python train.py --arch="wide_resnet" --horizontal_flip=true --targets=["tissue"] --num_classes=9 --embedding_dim=192 --activation="relu" --depths=[3, 3, 3] --kernel_size=3 --residual_init="none" --nesterov=true --orthogonalizer="newton_schulz_5" --magnitude_pruning=0.5 --final_lr_fraction=0 --adamw_weight_decay_other_params=0
Rows from block 4, named by matrix and row number. Rows with one number belong to one channel. Each number is 500 + 50 x the weight over its row's rms, rounded and kept within 0 to 999. All counts start at 0. Numbers have three digits each. After the name is the row's rms in percent of the matrix's.
# convs0: first 3x3 conv (model.blocks.4.convs.0.weight, 192x192x3x3), inputs 144-155, a 3x3 kernel for each
# convs1: second 3x3 conv (model.blocks.4.convs.1.weight, 192x192x3x3, transposed), outputs 144-155, a 3x3 kernel for each
convs0.2 102:536494488500521490500558523573648551447500467500486460501500559500460500500500463500500500588500500500487461452496522500500500500500534398580536450594515399461465500500461500500487500500468500557500500500371419436510467463538500500500500488562571625500372538594510500500500389405500569434500421398500452481405417426403487454
convs1.2 090:500500500500500500479500480496433500563500459500500500500500500500500500500500500528500500500532513500500500512570587455493528506569500448500500493500500500500500458447500500500583500500500500500465500500481512500500500393417500490460445500447418586373520546493500439445565602500500518500425428468500463500500465500500402403
convs0.3 104:500500462508500445500429483466445428533500500534483500399365389424464509518500500462513479558500500487500438500500500521561500453525500500464436500617500585500500522500500501500500500500477500500500500609475512567500500451455479379364500477436571500500595432376478552500486500425500500488557500500522501512500541500449500500
convs1.3 109:500586500514500500500500500545627500500500544502500467500507399500500500554500500460500575500500500500500471546412426500414440500509459500587500522500462518500567501545500530500500424479500503497525483537500500500506515476500500500500434486453561447500479500500500500381449427476500500641500500516534578577500500500479500588
convs0.4 111:472444500396419413501416436501577572507500500500500500500500466500500409500500500500500500500502500500500500553578626500500500431500500419500500363403500366439500500435500379386424488445478500430500447395488500611621500500519480436408462413430509500602550553553435500500501545500502500500500512481439500500500560606608500586
convs1.4 105:500455352518387325499413452500474500540500518500500500533610701602648676500568550453500500500500500574569500500397335500500398476536500481500500500499500500500500500500500500500500599562553557543500500509559500500529500500428500528524500500561469476500463593500500500447500543500566491500517500549616557549649500500421466374
convs0.5 101:467500500500530500421486483500439477590500496500428563500420500500486500461471500500554500500533498591500386500500652424500500500500397500500588500447500466475500430500500473502500500465552500517500500435500500431469417479552500500526500500375590434504500645640500591597500516500510500500546550411500500500500500500414500500
convs1.5 108:506512500500500523500523474500500500500506430514488471500500473513470500500490528500500500500500474521500500503500491473443426500532500500544487500533500551500500500499500500500500500414444500583670649638646500589500464592574500500565500500500500500500445425355500492396493500463441431500469524500583573504452393500500404403
convs0.6 097:534414500504478393500500472592562522546500500581515500500500544464568500456500518500478615479474558494500403584464598500525661500539575491500500500529549557492536500532573500500532482487500500500459519500500500500500471450443541500500500497500526500394500520500500543634500525506548596617500522500438500500430424500500480500
convs1.6 100:376500500500406367456500494418464365500417338386428434442500500498474500413445440500500500500570537500569500574500500539545528500519460466500435500502500500434362500470457500407408537442438500655692500500639500500634606500500595500500562500500500500500420462452500443442440465423463479357432408357543500500543500500500483446
convs0.7 112:413359429478508500500567612500550551500500500500500481434444508500477494500499478552619500507500482500500495500609554500481500500476500500500429500389431440528474500500500605517500500533500500378474536449505433461500500500500470500408571437428359500539492413474500595500590642572402500500500500467500453404500535455458535545
convs1.7 105:500500500554488452573582500426500342500556500475500500500515546500500500526644637500500530385500460500500500500539500472500500500512615500500625500500527500591551525500488500489514500500563552510594500500447500469522377500469520551500500506405500500489500461486438438500551555500500477495500564454500493554428500500500500500
convs0.8 097:500465437500500500500486500500446423500503500500450500500500500445500500465465500570411412500413409444500594500500404520500507500671660450436412500500500500315383511500500493439463627500500500586500503500541437467439500500479444500506505547522500500500500645607341407500516509500500560539380500500608647500500500505500456470
convs1.8 103:612585500531495598500445517500500500500557500500500500543498579515549500635500500408500500500487456500412438500671500500532472457500500500479500486502500512500500500500500541500500500500500501500363500500431526437406500500550500458500500458500462452502500500500362500452500500500500497534500500500391460536434500554517500517
convs0.9 101:459490500473500500500431426500590500598434500558477460458504500500500500509469426500587511500500500500500468503500500553500494578500500500500557500500500500491451500500500500464500435500515488463565507500663500500524411435500437500500475459500500426500562500500481487500500443500500500412500474500514500500500500500604514500
convs1.9 095:500533500500500539500500500453503511500500491615500459405463500500500500525461500446513500487553500480500500500599647550495541500500500443500510400500500500500500548500435500500500500706500500518662500500500500500490436478464500460500412500581460545561509500541641500500500500425519500524505551540464500500500600597581542500
convs0.10 098:500500500500500420442500500453500475477500526579564533327390428365416457425504500500503500610500462500500421484536500500500500500500500500500500476524500500500363452500500523489477575514500401500693463500500432456500500439509620636553500500551500500500500500500500669500386437500500422420499500500500500500473500398484500613
convs1.10 097:385500500458411431583500479500500650500500500500500535523467459500500500545510581466500504500562500500578441500500500500427500467500424500500500500500500500500557559500500500500450452500500500465417638500382500500500500591419507606463500500411411418425627507500605527500500500617500500571500500500569556536590500501654630500
convs0.11 102:673500485500500394500500436500500500346503500446524500493500500500500500504437473500500500500500500533597503423499428413500500469500450435580500500500500500519500503500500500500500481488472343535580400500500493500554441500500500500500500407500447599558499500500384513571500469446462500458500500661415500420386500528500422500
convs1.11 095:395524629500500553463416500500500449570526536398440439530500539491554500574500500524500500500500621463436562461500500442529554465591474461500500508500500500500601468439500416500449450423500549500484500500500500500500500500500500500515500563551500500537500528500500635574500500500601594478500501500500500500537500500499500500
convs0.12 101:500457485500563500540516500500513507470464500500500425543429437500391460598500437500511510456500393500500425594500455500500479500500500470449427467473386396475500565500615531497500449500500373500510500494695601500479500500500478407500500500500500500500469467446500500500500500486480505500500500500392310310513500613500595500
convs1.12 090:500617500545574500395500530500500659500500577500500500500499427515468562500500500500466464500497587500500500503551538526500500500508500500439477500500500563506519500500500500500408500500314557545500530479464500517478500500500464360371440386500499500500500500500500503565500500500500500500476523498733581506500583637457500530
convs0.13 099:500484500500437500464500500577479500581575500500526500500500461500500514500527547500500500500539500500500500500500500532514500570484500444500500500500442500500477376504578403441500500449591500461466500431463500500500500500474500500434500335492564500481555500409500500500533500500553500500500500412500531500402544500500500500
convs1.13 111:614551591500479582500500500500500404622601474500613500500509500500500490536603500523570479500500500510482500461519604500577500500635500500500500357500500500500506500500485535505484500500500500441479433463500586590500553564467500649463594584460574500500581500410448610535453500500500500478500384494500444500510500500500500534
convs0.14 099:544500500482508500612627616500482488500500543464500529446435500500457500500532500494500500500500500500572447500412409500500500567500460436368495500500392500532500422468419458446486472500500500500500500457500500450500474500606500468500515443392500500515500500384275551500500500500379488500500500515436500500349381484584500500
convs1.14 090:522500500501500439544447500571500500706500578598492500375498397456500466500383500500365500500500496474500458500561500573500500500532500497430435500500302500500500500500545632601621733612500500431500527413500500404382500452500500377397500500500379537569412500500500500500460469517371442462500500500500459481545500559626500500
convs0.15 092:550500500500500532540536500621500424531500409500500459463448509513500500500533500430445500500509549408469500500500500479600500499498500500424397500500424500500555515456391556500611497500500670500500500439500500500500429500473584436493500500388518500581491550500500371500500429500500503500500500500472527500425439500458432500
convs1.15 084:551555434542500481500407397608500500500524500563500500555500646474500531500502500518475500439507472423500527568500480500500489455458473500404500500500500500500500568500487539592500500500500500543500500535511500553453500500500500500500500530541514500500608500500513546500536553500500500500500500500500500500500500500565429500
convs0.16 097:401363371456492500581500500500494500529461500500500685500500468468500500500500500500500390500403440500346463533500500500500430482500532500578500518506433500500500500500457543500471524500474500500423500536500527500500482500452500500500500601500450540456500500500500566500618541500596500531399471516485522500500465500500478500
convs1.16 082:500565500500568518553500500500500412500500500500506667500500500500500464542518642489500500500515500485500500500495500515537483452500500565506512500500500500580512428444468500490500500500500500500500500500404500500500507500500500500500500555515500500490500500500500416500500439480481500500500500500500471500559500500500500500
convs0.17 106:365457504373413445390449471500475379548468500574539500500564500534500462500451470500500500500500500500500500535491427500453408532448431500500510506500500524514500565500500500500455500500500500500453553500500500572500522500450575500500500500500508577524435500468500500518500597474500500500433544500500500629494455500500500500
convs1.17 109:500450442500506469500573500451506470500500412500495500500500400495430500494500500479500500500500500500500483495500420500500470422500500425500500481500582482500500500500523471499518469500449556500500543500387489500437500465500500500500500526500500500500500500500500548500442502599500544500500500572500316332500500500500500570
convs0.18 090:500496506491479467500546550500500500500500500500500630500500521500500500500518500548477500536496544596548572500478500620500500523445500500511399534500527500500660495603561565542500598500500500572500500592541500500480500500500517500500500500470413500427499551500437500500410500500500500580441460500425500474500500500391462500
convs1.18 098:500500500500500500500450500568557577500469559488500500494468448500497435500500526351500464500500500500616500551526541561576507382512500500466569502500569582500500500500500442441500412467500500500500500500500500510417488500500500500489582477461500500495500507538500500598603618715640500500500500500462500500500525547453531500
convs0.19 096:500500500500591543406489441344431422500500500500493514500500500475431420447444440500466436500500500500485500500490457500496568500421500500474463623494500500500500418500500527500500500428443500500500522560500568554500415460427500500500341389500500500500330500500353613597450434355500500366695577500577500596416420500443530458
convs1.19 113:500500526500500437557500500533694703500500500458454500635571500563536577567544618506517543477500500500419500500500514500500452500515480500492554500500500607639595500546411500503537490477467513463321500505500500500484500638500540640637500618500500580550525469500419500537500534567500578600579538500455484541463500500500509532
convs0.20 095:642500500612500500500500500500500563500500448503500525381393450391500500500500500500525590475500500500494500500500500500500506500427500500500500334500500500500484500524500467500500472500460500500500483506500485561598661500500500500460559627500500500405458500500500483500500500500500532421500500441500397465500500485500500450
convs1.20 088:405500500500500500500500500454460500500500514491500500500500500559520500579500500500500477462426500472500500500500500500476500500448500477500500500500500611591647500509500500500500500500500500500500500500564450500500461500500500500500452500500500500500486613652384500500500522562500500545536500500500620605433494478500559562
convs0.21 099:500500467446500466442500431500460534500422500500479500500500500460458500458402465500430500500500500500500500500500500500500500503500520438500500474545500564500500500424484500500494500500482452464500493500469500449452449451436466448500500435500500505473500445500500500500500333500426449500335494500500500500554500500500500500
convs1.21 108:500500500500605572500500500500500417500500500501495353500500500500500500500568500500500547500500635500500530631526500500565500520530396500500520558500500500500500500525500500500500500483549559576557525500457500500500435500510542535604500500500476583469457500416494540475500500500500464500500500594500515500500564579500466500
convs0.22 099:420502500500500564465474500551625500500500364500420500517500500454476440480488514500500495534500545488500500623617569579500560478500565477489500500500500500500500500496491500500482500500500434500500480552500483445452314393500485500610649500500500500500500500435500500500500467500500500500478468425500427474436375500420500500
convs1.22 097:500500525500592574500500500500523500440431355500410416500591574507570500475464445500500500422500500500476500500500440442500444500500422500563500500515516441456496410500500482500500371500464500500500500402418500444500500500500500498500500500574500476432500453442505468505550568602500565623518523500500500501500500500484500500
convs0.23 098:500500500500500471523500500500428500500500442500500444460500451500500500500500500500500568500500500483472500500500500500500536500468533464453426439500433510500628534500431500517491500565550509444500500501500454443500500500500436547463393523422501475496500555500500519548500500489643526500494500542623500599500500432500501500
convs1.23 089:475500415520449434517400469470500509500500500500497500500532500496500500500500500610500500500431473479500503445585500461500500590500500522526596500500500500500500543500500500430500530546500500500500500500462500500500551500500639500500622500500500500500536479372483500500491500500518529500500473454500500458500500479500500471
convs0.24 103:547532500446446470612500500500363368560466500500493500500500338500500401500487412417452400500500500500500507500500511500539624497544630500381500440387500455429519500500500500500500500525565645500428611500500500473387390500576365470500399500473706500545503402500354459611313500500419519651500524517494500475500500549500498516
convs1.24 097:500479500494500500527500500500522338500596500500500487615500500500582588500539561556500363621544500500500577500500595500565463500500500429448524601500587584500500500500500461500514500500500545500547500393500500409500483385500497500500539500500500500500491500519507609500715616468636500349459371378500500493549500500500500569
convs0.25 101:448500443500500500557575500543505566422500500500500456550500336597500500558500500500579604448500500442529527500532429500470500500488500589500500628462500500500450500500500542500500578499445500460466500500500440500493500500498500500500500500474388500313425500500499500500500500500500500500432500500354313500424430500436500500
convs1.25 099:533500500500500547500500579388472463529493500500543500500497500514423375500500500524544446500500372598404500500500561500524523500516500435474500556481500583500500486500552456442500500550461456500494500418582524424513519500418500500500500571558500465500500529447500500548413500500500500462481500442474510432500500506519516500
convs0.26 095:399402367438500451471500500500405392462403392500500500500500526464500557500500500590572500463455500500500500500500576431500500461500487487488500500574532500500500500501500500500500500455423500500500500449446500593521500500572513500546500589579500500500503500500500455500500500626585497614400445492439562619484500527500438500
convs1.26 107:478500620500500500500456500500500361500500500500489500500500500500500479520431436499442500453390455406500500500521500531500500500474518500500500484598500580576493500500500500500500500500563471432500500500535500500500556530500660591532588532538470500436520409457468486466500522500500500382500500460447424408500449412450410427
convs0.27 102:500500500500500585517500500488500569488500500500500503406500500458529500519503409476447425556500500500549500477588603500632651500557511500509400562596401500500390500500488500472500522483585500500446500471405617500371500442372500500500500500500500500500559442500500505326559508500523432500566500500440500500409490500371571500
convs1.27 097:555500564500500500500683500500526574389500500430500606507500500463500560500500557500566575452500480500500500500634504436526502500500500500500500511599500471361412500476500500500500531500500500500500500500527500436462500500500588500486618500446501500483500546432500500500500500500465536500409497421500507500500464544500359511
convs0.28 101:518586480500526436500500429348374500432402500484500500500470457500473500500437500399500500455410446526457494373500500500464483500500482505528441563501401604482500416500583420500500495451465500488500407500500500500500500500455500500431500500500500525500604500500387471500401530500500532510725461500500421397628486441680500500
convs1.28 102:454500523402500511350536500422500539423500500500500500500575641500663573500500500560500500434500447604532500500566500500500477500500512500500566389491500446436372496516517500500500637500474500500605500474500433486370521500444623500510500500515500464574500411500411352489500578611500500566500472500446500623441500500485454437
convs0.29 101:608530500500451388598500500500606524500500501500432348500500500464500500500500500500432487503491500500476500500468400388500425500500424500500365545500500500500450500500500500500551500500614591500500500451471392385500497500388500500414567500500436500404598519569500500500500546490500500452496378500500500500500500500267500500
convs1.29 095:500500500500500460500418430500457393500500500450514495500500549473500500493506500546500500567500500500500528394500459500500500500500500500398440508433423500407372500500424500500500500500525425446426500500500546659560500500500500500553641574594500560350479622475500500511440500418412500500484431448500500500500500483500332352
convs0.30 098:500500479500417424434385407563464429500500500599517436500500478490500500461500443500500460550564500500475500424500500452480500500500613500391500500500500500500500552517380500500500536500500500365469500500472481500374500448500500500414534500567500500500500500500584624573500500592500500500500513696500500584500500592457391449
convs1.30 105:625684719500621548500593571500500500500500500539482500573500500599516500500501548500464500500500500500500478500507507468500500500500404500500500500500504500500500526560502623606534513500516537544500400335426500500517473500500500500416437595600500500464362475500500500500420500435553500500500500483500500369500500500500465531
convs0.31 104:500413500500500396463523513500500500500500521500572550500500500500407394481452402500484500493554500500500500610500500475408500500479500500500596462456500389459500500509476500500500500528480392500500589500415500500500549500500462500445603500500500500500500500500416467500544491500534500500500500540463426500452449520384450500
convs1.31 104:474500457500598500579594507506513493429500500500560376424500372500462449500510467528500541642500411492500500500419471432366500455345347504536500500500500449364502479500532486517481500500500500500513450439370500500500459407418500500434492500408497500501551500500496500500357500462397500402500500500431500500500500463515500500
convs0.32 092:631526500592500500500500555500500449445500499397500517537549600542500500500502603559512519500500541523500500456500400400500435500500500500460500500500500500500500500500528527521500560500500504500500500500369352381379668582544500544512500553500608576504467500500462500575459500427451443493500500528408496436500500500455500534
convs1.32 098:500500500432466500420500455500549588455502500445500500500513478478423500427362384477464392493546500447500500453478500500500554466500502500500541568567592500500497517495500536500500500440400506500500529500500601615637441347328448423437500433500480509500438500500483471452500500500461500390500500369666500486678541403500500464
convs0.33 103:610584500553500489500428500407383427357494567522507500500540500499500416500424448500517436500469443500549500479448500500432500500449500500511477475500395500485406526500507500500439500500495429561500500500386619500450484395407516601568438500500500500669513500429500500508587500531612500556605500500371500435500535375399500588
convs1.33 098:497556465418500464500521443500500500500476500436419500443517500500374500424500500500499500531501500576500596500500369500500500448473520542500411435500500500493500500570567500500500518497552500547554544500500500500500500500500500527602531537500448528500444500466440500500545536457500500462500500491503490500527498500552500500
convs0.34 096:500500440500500500481480437475500500588653500655582552462405476500461500500500500392500391500520500500564611413579595399500597393456500479500431460500500515392388413500447415517495500500458500372408500500489500532701545500450500500500623524500500475524500500500454534453478499553500511500503500500514527500561500498398500500
convs1.34 093:445500426402500412500463436484500500500500557500500421503484507500500438500437402500500427500521508490500500433500539595500500500500500500500500434500500500500608435500542560500543500500500626500504500500500451561491427500424500416500500558612560543500508500518500468500500500500548618652558621558498500500500500500500500500
convs0.35 103:339439500401500500549542500579500533500528511500516536500500500420500520500525500557394427521500500344402484632587512500500500500500500500632611598608589612644578500500500390500500438500500495500500500500500527536481500480490429503451508494487502500602517500500371451554748518410500466500500500397500500502448338500400440382
convs1.35 099:500500500500500500540473500500500470518523722568627584500463508500500555500500451553500517512490473500462467487415360500500500500458500409424500500499474563500536506500528468396500549500500564597500500571432500500517500500500460500503500500468640500508581500500615581523562500500461500500304500498500369500444500500378471500
convs0.36 096:451500500500481500500500500500500500500500577428500500500500545530651555500526500643522546500500585485568521691535508551500500500465514552500543509500500512500464574604523500500500500468475500500419500503500498501513500500500500500500500466473366403527500500500500544405595563479486516500500500500500406627500550500500556531
convs1.36 086:437582500500513525500437487479500403440599500500500507597500552500500515500367457500462500500500500500500372439530500500500500500500512499520478546500563500500437374457500500472484606567477500557515508500500500648500500500500500397454500500417477500500454395534522462412545500476500469500597500500500441500377490575475500500
convs0.37 097:582525500500500500683576589500418500458508500382482500556500500500500500502500500551474500500473491500563500500516451500500542531478491500578500413555500500500500500509455497500555500584500500500523500516448616500383408487500458474497428500481586500500628600500429500519500500500500500440500554540500500529647500500500500384
convs1.37 087:423500500559544511500500500500422462451500494500500500456500500514458500500500500500410500500381433500524500510457505572671500556603500500606500452569500416423450492573500530481493500500500500531500500478500500383492500500487575505500577500500407500500500500500500598500642530609500500438522340392500452500403475447500536411
convs0.38 105:500500500500500500500500500504547684510477547523439500583395372514417368555600500500500500500463500500500500500500500500488471500500468497561384500562500469515504500500482554534500490509500500500500500500545363498433487500500481499496500456500500477315587500406500500513567575500542500500500530500506500490500452547459412391
convs1.38 103:500553500480466500500500513500609500500423500500481500500500531500490540500500500500592611500500607429551500500429500425500500581500500500500500530500500500500500443480500500473500500500507500500402388532422461498401504536500500500432423500500500530500500500568532555558456471500500500500500485549500471517498500556383396500
convs0.39 105:500500500500500484425500502558569570455485572500500439500549500500468481570500500500463424500596500500535500500470482500507500561508500500562500503411500576500446500500500455551500481500546590663582627445434467500500342500476514500575500463431520500614490409389589659500362500500586551461500554500500500406500474500500493519
convs1.39 100:588500423500546500615500500490487500544500500500500533447500399432500456390473500500569563592500555565500500500500500500500500518571653500565541593515683561602614500500513500500497500500500429413500490500500500500500515500500500422500568500500550500500500516498500500500500500500500663554551480430500440500475437486500501500
convs0.40 098:500577536500500500561500420518500500500500450493500500550503493531444500531500395393500572454500523500500524535513547551500500500500586500500437500616522500478405534500500464500500500500406500417564553491532458500557500500500500464500500489500500485480500481500500487456496500500514487500399468405500435465607500385654646477
convs1.40 102:500500498500556609557629574500448500466470500444500500500491437500443500467482500492561557436500569376500520500544543500500572500500500500500543500500500602500500500500500365507500500461383392500592485595503563625500500525501405500500347500500500500500500443500488347500490500548500500500554462500500417534531500443500592446
convs0.41 098:610500532591409483500482500500500573492500511577606501500500500462500500456467500500520511500619500570500426491487500500538447592566491417446424398500389480513500500500492500500500500500543500538506454496500634431370407528467377500469500500500500433500459500500456530500500500379500515438528500500500500479500500500500630496
convs1.41 098:500500500608500649584500572500512418587550525500507500592485500604500500507504500483500370500500500452460500446500566500559500500500509490502551592527613457517675500456541419500500500500431500519575500534550547500559500430500579500500621500500500500500500500500422500556500500389610607348572486428500500500554500500500511431
convs0.42 107:558435446486460482500500500569512573500454419500496560500500492500500482522500443542493459593500500538500543500517500533437422500456397500500500480500500500500500500500500500500516500500500474500410500500409376412500452500535411500538500500500432387500428615630500482418381543564500468503500462486557500500525500452364500428
convs1.42 096:500500553500500500487465490500539683507500475508500500525500500500500500500424448500527490494500500596500500480500500498500382488500500500500449500500500500500500500477500500500500371500434541495500500500580500500622509469500500533516500534661500601537500500506500500561464325520500500444500556500548500500516574556650650656
convs0.43 101:589500519500502538500500500500500430504500500500500500503548567477540549439500500496500431575447500500477535510537500427479500356500500500494465500524521399456500615518500572554532480480500571624532500456500477370430500532500500508500500500500500529554554500657473517500487500493457464500500468500423614500500500500500500500
convs1.43 096:602500578548500517564500500471500555513430633500500635500500406500358335424430422500500500486506500484500500398490565500500500500500500500500500528554500511500500500471503500500500500500439429500564422500532404453497500500500500500445500500460397505500500347500500368500550500409500500451500500500470500500506513500527420500
convs0.44 102:373451419361490490438353445500401500585605500479450391500468427500429435410462500528500465500448500500427500500450500500500498500438452500478471500525483500500500500500500450508540440422485500500494500402552500582534500500511386457500482445482500500373500498550565500500441500500513567500448500454534500500500500500510500500
convs1.44 088:500552500500500500500500500500500500512434500500500512500500544500500500500500500432605599431608500500500500480590412341500382439500411425415414500636492590478500536500500500500443346500448451333452512442500500419500527644642500457500521500500500500492495500500492573594527463407500500502652605460461500500500500500500500500
convs0.45 098:516500574425413500500500500422500641500500661455452500500500497500500500433500500500500625491500500500531573500473500500610500500446436488500500500374485477383322489500500494500532571500525500449500462503435500495405500457417500555500447633500500474500500500552500428499494500371459500549381467501463546686500500500500436424
convs1.45 094:588500500500500500395500500500500496674500442619555500488500500500423500500467500489545500500500395500500500504530500538551576500557500495500483527500500499525500500500456500487463500424341500553500473500585500500500474637500453543500500500500518437439586494467500373425500424454493500472500500472500411500416500500415342408
convs0.46 107:502466558500515557560507614498431500500486500448500453361490439411436416465500416500536500495500500561500459465445455500549500471568500517511500500409500500409500470517520500500547483500500448500478500466413455500403500486500453500500389500500346422470421486500385428500375371483458398500387441500520536457500500500500462386
convs1.46 115:500500500500500500500552500500500551494500500615644629434500529500438500487472500500500500500505500500511410592500409553429418524500400560440500447500500407423375474455433453500500489538623500500557524549500500491459686500500500503500511544500467500509559529497500517500590544500500500500500500500500513533500500500500500503
convs0.47 099:445448500454419518500500500500501602451394478500402500500500500603500500500569500551500500500449500500500500575496500500476434496480500500455426500492500525500500491448500561500500470500517500500352462500500475500500484500654511500462500500500599500500500500437380500542500399566517500490496506500500500500375500565500493551
convs1.47 091:524500500500500500400421494359500500500454417367418465457500500380520448452500420500397500636515537542572486500485500500500500476500500500500410490500500500486397500522500500500500500500500500500500500445500570500500500456511449500544558522484500389500408466500496640720499500433500536500500491500500500617455500409452475496
convs0.48 096:420474637422500542395376500500500554500480446525500429611505500608564500555500500500412515500434500505500500576477494562583593549571526401500500457500500471433500459424403512517427443500471500408346564500500605500500500500399571500460500500472500500500500576500670633500526538500500500465500471437497519508484500546500500487
convs1.48 104:567500350525500459533500500440472500500447500393504525500495500500500500500500500441500500500563500500532500344500500426491425386453500500500500563500500500500500495400387481445453481454500500446500473500500611565572423500538500551545500500518500481476385374447500500500500500500541587478537453444506456390412432423500500467
convs0.49 102:570513491500500489500500542500466500500500500561500393500500500500500500500490486446500408389500500500443500431619570395483519500500500381405479500500516500462659500500478492444436500500483500500413420504602500580500500500413484500500518500500559500532500500500500500467396465500459500435531500622500446497500500500500618500
convs1.49 097:500593552544535428420487500500500455500579541517500500500500500500500461577500500500511595500500556529500370388392536534554583500500519500598576472500559487500500500438474500500500485526503594500467536500393500382397542623500500500500547500500521500500561571500500554469500462500445479500404445469535483554500500500449500509
convs0.50 103:445500394500447500459396444475500500572475500570500500500500537371450508422383500500478428500500500593500482500434500500482500588599531459405500500500500564421441521480500569542546500500500508502513500500525500498500500449500500500500453500500500500500516500500515569525483490500654500500580500500500500594500500500466500500
convs1.50 115:500439500500500500500500500540620646500531524423500500500500500577500500500495506500603493500500500500509434515437500491500408473500500500500483500539568500538659500500500590511423500549500500386457500494577500500549500500500500542500500567489646595543500500510500500500500500502500569500475486482458500516479500448500475500
convs0.51 092:400500500484500500500500480500500500456500500455500500611558500655500500464500543525470576500502585500517530500500451444525497500500500645636518500500411500506500500500595491500500387483500636500500424500477500506500590600500553538500480415410500500500530474414500514500536500652547500542623458546439507426406500500547500500
convs1.51 101:500500500500500458500501500460500500500500523500500441367439500438453533566500500404372500500457304503547500547587500562559529522500452591500500468386384500500500500365457358436471363394409500423503500500561500500500500463500475462361500505500500437500500500438494497500425393453428502500465546500500577461500539400500468460
convs0.52 104:500500500500500476466376373500500500500500500473542514510504500510500517500500500556570507609575494537590576500525453515473395529534427397358373393391365444411395453500500500500486500500500500531500500500570500429500378468462483552488500594461569452416500500507500500500500500511500477405541502500589570500562500520500596545
convs1.52 108:385500500500504534500538628639648500500583500500480500437355418409404381425486410500500500500500471581630548584550439584500431500586486500441357500500360483500500500491544500494500500500587500500500422500500453438452500500418500500412583500500523500500500449500527515563481461454500450500462411418499491408496500500451500457
convs0.53 099:500560468500500509400500500413456500403474500460500537500500500500508500480500500500500500610501543606458477500500514500442500500500500349479391500496500500524500456418500481418430459486500484475634469589529524601478518424502500527555500534560412364500500500500483596411500651500458500472500500500500500500500470532500498503
convs1.53 119:407500602530500500532500504500414491500439500478374439318407390423415459473500459500500350500500389500496585500522500500516500500530515466500535588516504476500543500500373543500500472460505500500500500500500500500500500418500500500500500451481466479500403459543433455500500490509500430433361406417500495500557500500500497409
convs0.54 100:383439534429481504570591551500645529500500481432500500500500500500500500491485439500500500500618500545500459574507500547562531453500500500470471468500500500500500473500469500500500502581605500431438408500418500500466500500500519500500500449519500482500500642443500500500500500398618481500577479514500500517538500500500586500
convs1.54 102:500500554447500500500414500478480566500500490506509589577500500626611596523470500500500461417435432496500481500529500500500500500500500610631667500500500500500500545500500500500500508556500474493504575500500500440424508500465500500580500512514493511565500501488571500480500509500486500500460451500500536509490602532615543572
convs0.55 103:479500446500500500583500493572501453500552383563661570446460461500500412482427484479500583485463546403523642465500482500549425488500500500539500500500500500437500490500614447500564553500578500560427500517500353510528615511463500500418469463363379485500615500332500500500477500423500533495511473500500500500500500552500500500
convs1.55 089:676500437642500535500500500500508451500500500500527500528500440606576500636673500500416500579500500520500500500500500500619457576485413457566500539500500500493500500500512650550607483542489495500500500482500552500516487484398500500475500500500500453400500437397461500500500500410500412480500413500443500500418452541482500494
convs0.56 095:485604592557586527551500442421395416500454403500500500500500396573568500500466433500537518500607538500539538500495457500432406500500500500442412500449500500500500500500542500537544500522500500459452500500310500480500582531565538500500500500451452454377500507539388500414453500423500469385500500440500500513478500500363460656
convs1.56 093:516459500500515500500500500542502500651609500404377379424456500486500500490500500530490463500500500455480463557483500410432500484456521614500500514444475500449472394418426477540500476573500499500584500500606500500490507500562500581556476500500500500500500488510600500500491428500448500460500500521576500500500481604500454580
convs0.57 099:500500500584558500500581500415459525376500631419422667500492436500500500456526563558500474587500411528500482487500500486500500416445500481500500336500500338500502500500500457537500471565500500500387500500660534500500500459459500500500500500500441500490384500485427500500404500477500500558500388469374500500500500549500444490
convs1.57 088:518554500500542490500568512533500492500500500500500500500500500443500526459579500460500500500571633485500642500500479409500500500521500510500548500500586500500500500536552500500582500500544469597500443500500500447500500500445489521500573579500500580500500575576549500500622565606591545508562601500500500480585532500415481580
convs0.58 103:559493500514467498500500500500416500500488500628561500430483500461500500500500482460539540500501500500423500500500500500530500524500500500500553500500493500526476576500566560500500500500486500500500500560576581500500519500500471479522486376516477412428583454451601601522506500497500500380500500500500500500580592500500500675
convs1.58 096:540457458448404369453451445500500449505480500529500500429500500451353412558533497538500429500500500500500500500500474574583500500500500500518500500500500497432500500500414449443378500393432491500532500586588500565500534500551592500569500463491550500500500500500451500500500500500591500500522383500500484402551436428500384406
convs0.59 099:500500586500581500500500500414466500500483500422500500501498500500533500450500500410374500586500489500554500581588500627581500500500500500500500500507462472512500547560600500500489500500500618633449472533367567500500524496500500500435500500500500500500500545500500441500500500500500502500500409522500500415451500500426500496
convs1.59 088:500500500581551500500500500335488573500500587581500547500501500500500500500500500500449427462474500500500500515500521500432468556500500411402418500511500500500500500500500500500500500500544435480500500542500500556500513485446505408380520468500500500523419421500421437554500540500500500437500500520500448485459522500500500573
convs0.60 097:500500500500546500554572500470483484500554580461500500441486500500500521543500500532500443494500500500500500487458500500510452500464412500401584495500500447371488458463500532566557500588566500460500416385406475500500419500500560563500526421500365500500500441564507486500562500628500500482472481510445501500407500419500500500
convs1.60 099:613590521477488583500500557502500500392500500551500408500602588500531500500500500549500500526500623453500595500513570484518492512477500440500496500491500500500541500484500500500504500500402500500569407474500500500500415500468468535447500498447500425506500499467500428405500459500500484547567500542500609500500500500414441500
convs0.61 101:412377532391500511500500500500591500461500500500500500554500500500453500557500500500500530500500628530500500460500407500500500500427500489524492414500500520553460500500500500500500500500500518555459693588502562564625500500586563622574569568500540500403555500500493500500500500632410500500364500575500500458500465398541500405
convs1.61 101:535500500434419418488500500447576500500526500506517500500497559486500365431500333446447451387418500442506393500527500500500500500500500495446500500500500498504503500500500471483519500383500500500591496496592515505497485500613500500500500479500673526541500500615500500500522477500626478500549500412500494522495500412500500432
convs0.62 098:500500500434500500500500500546609500493527500500500500500500520505500500485500457567500492593500500594527500500442441500433500500402500399500500356427340500519500500500500410500552500500500500500434500379467353359500602422405551581411651500436500500500555593500500648610500441433428437500500500472484500497500500546500607595
convs1.62 106:376500544500500500599534500510529500543584500500596568500536500598530500500500500500607500380550500500500500500472500500476500500404407500467352575500500468474578608500500500500598500500500500482485484500469410511528500500500411476593549535627500500500535744474500573500388402500323368513432500500500370500500500446500467465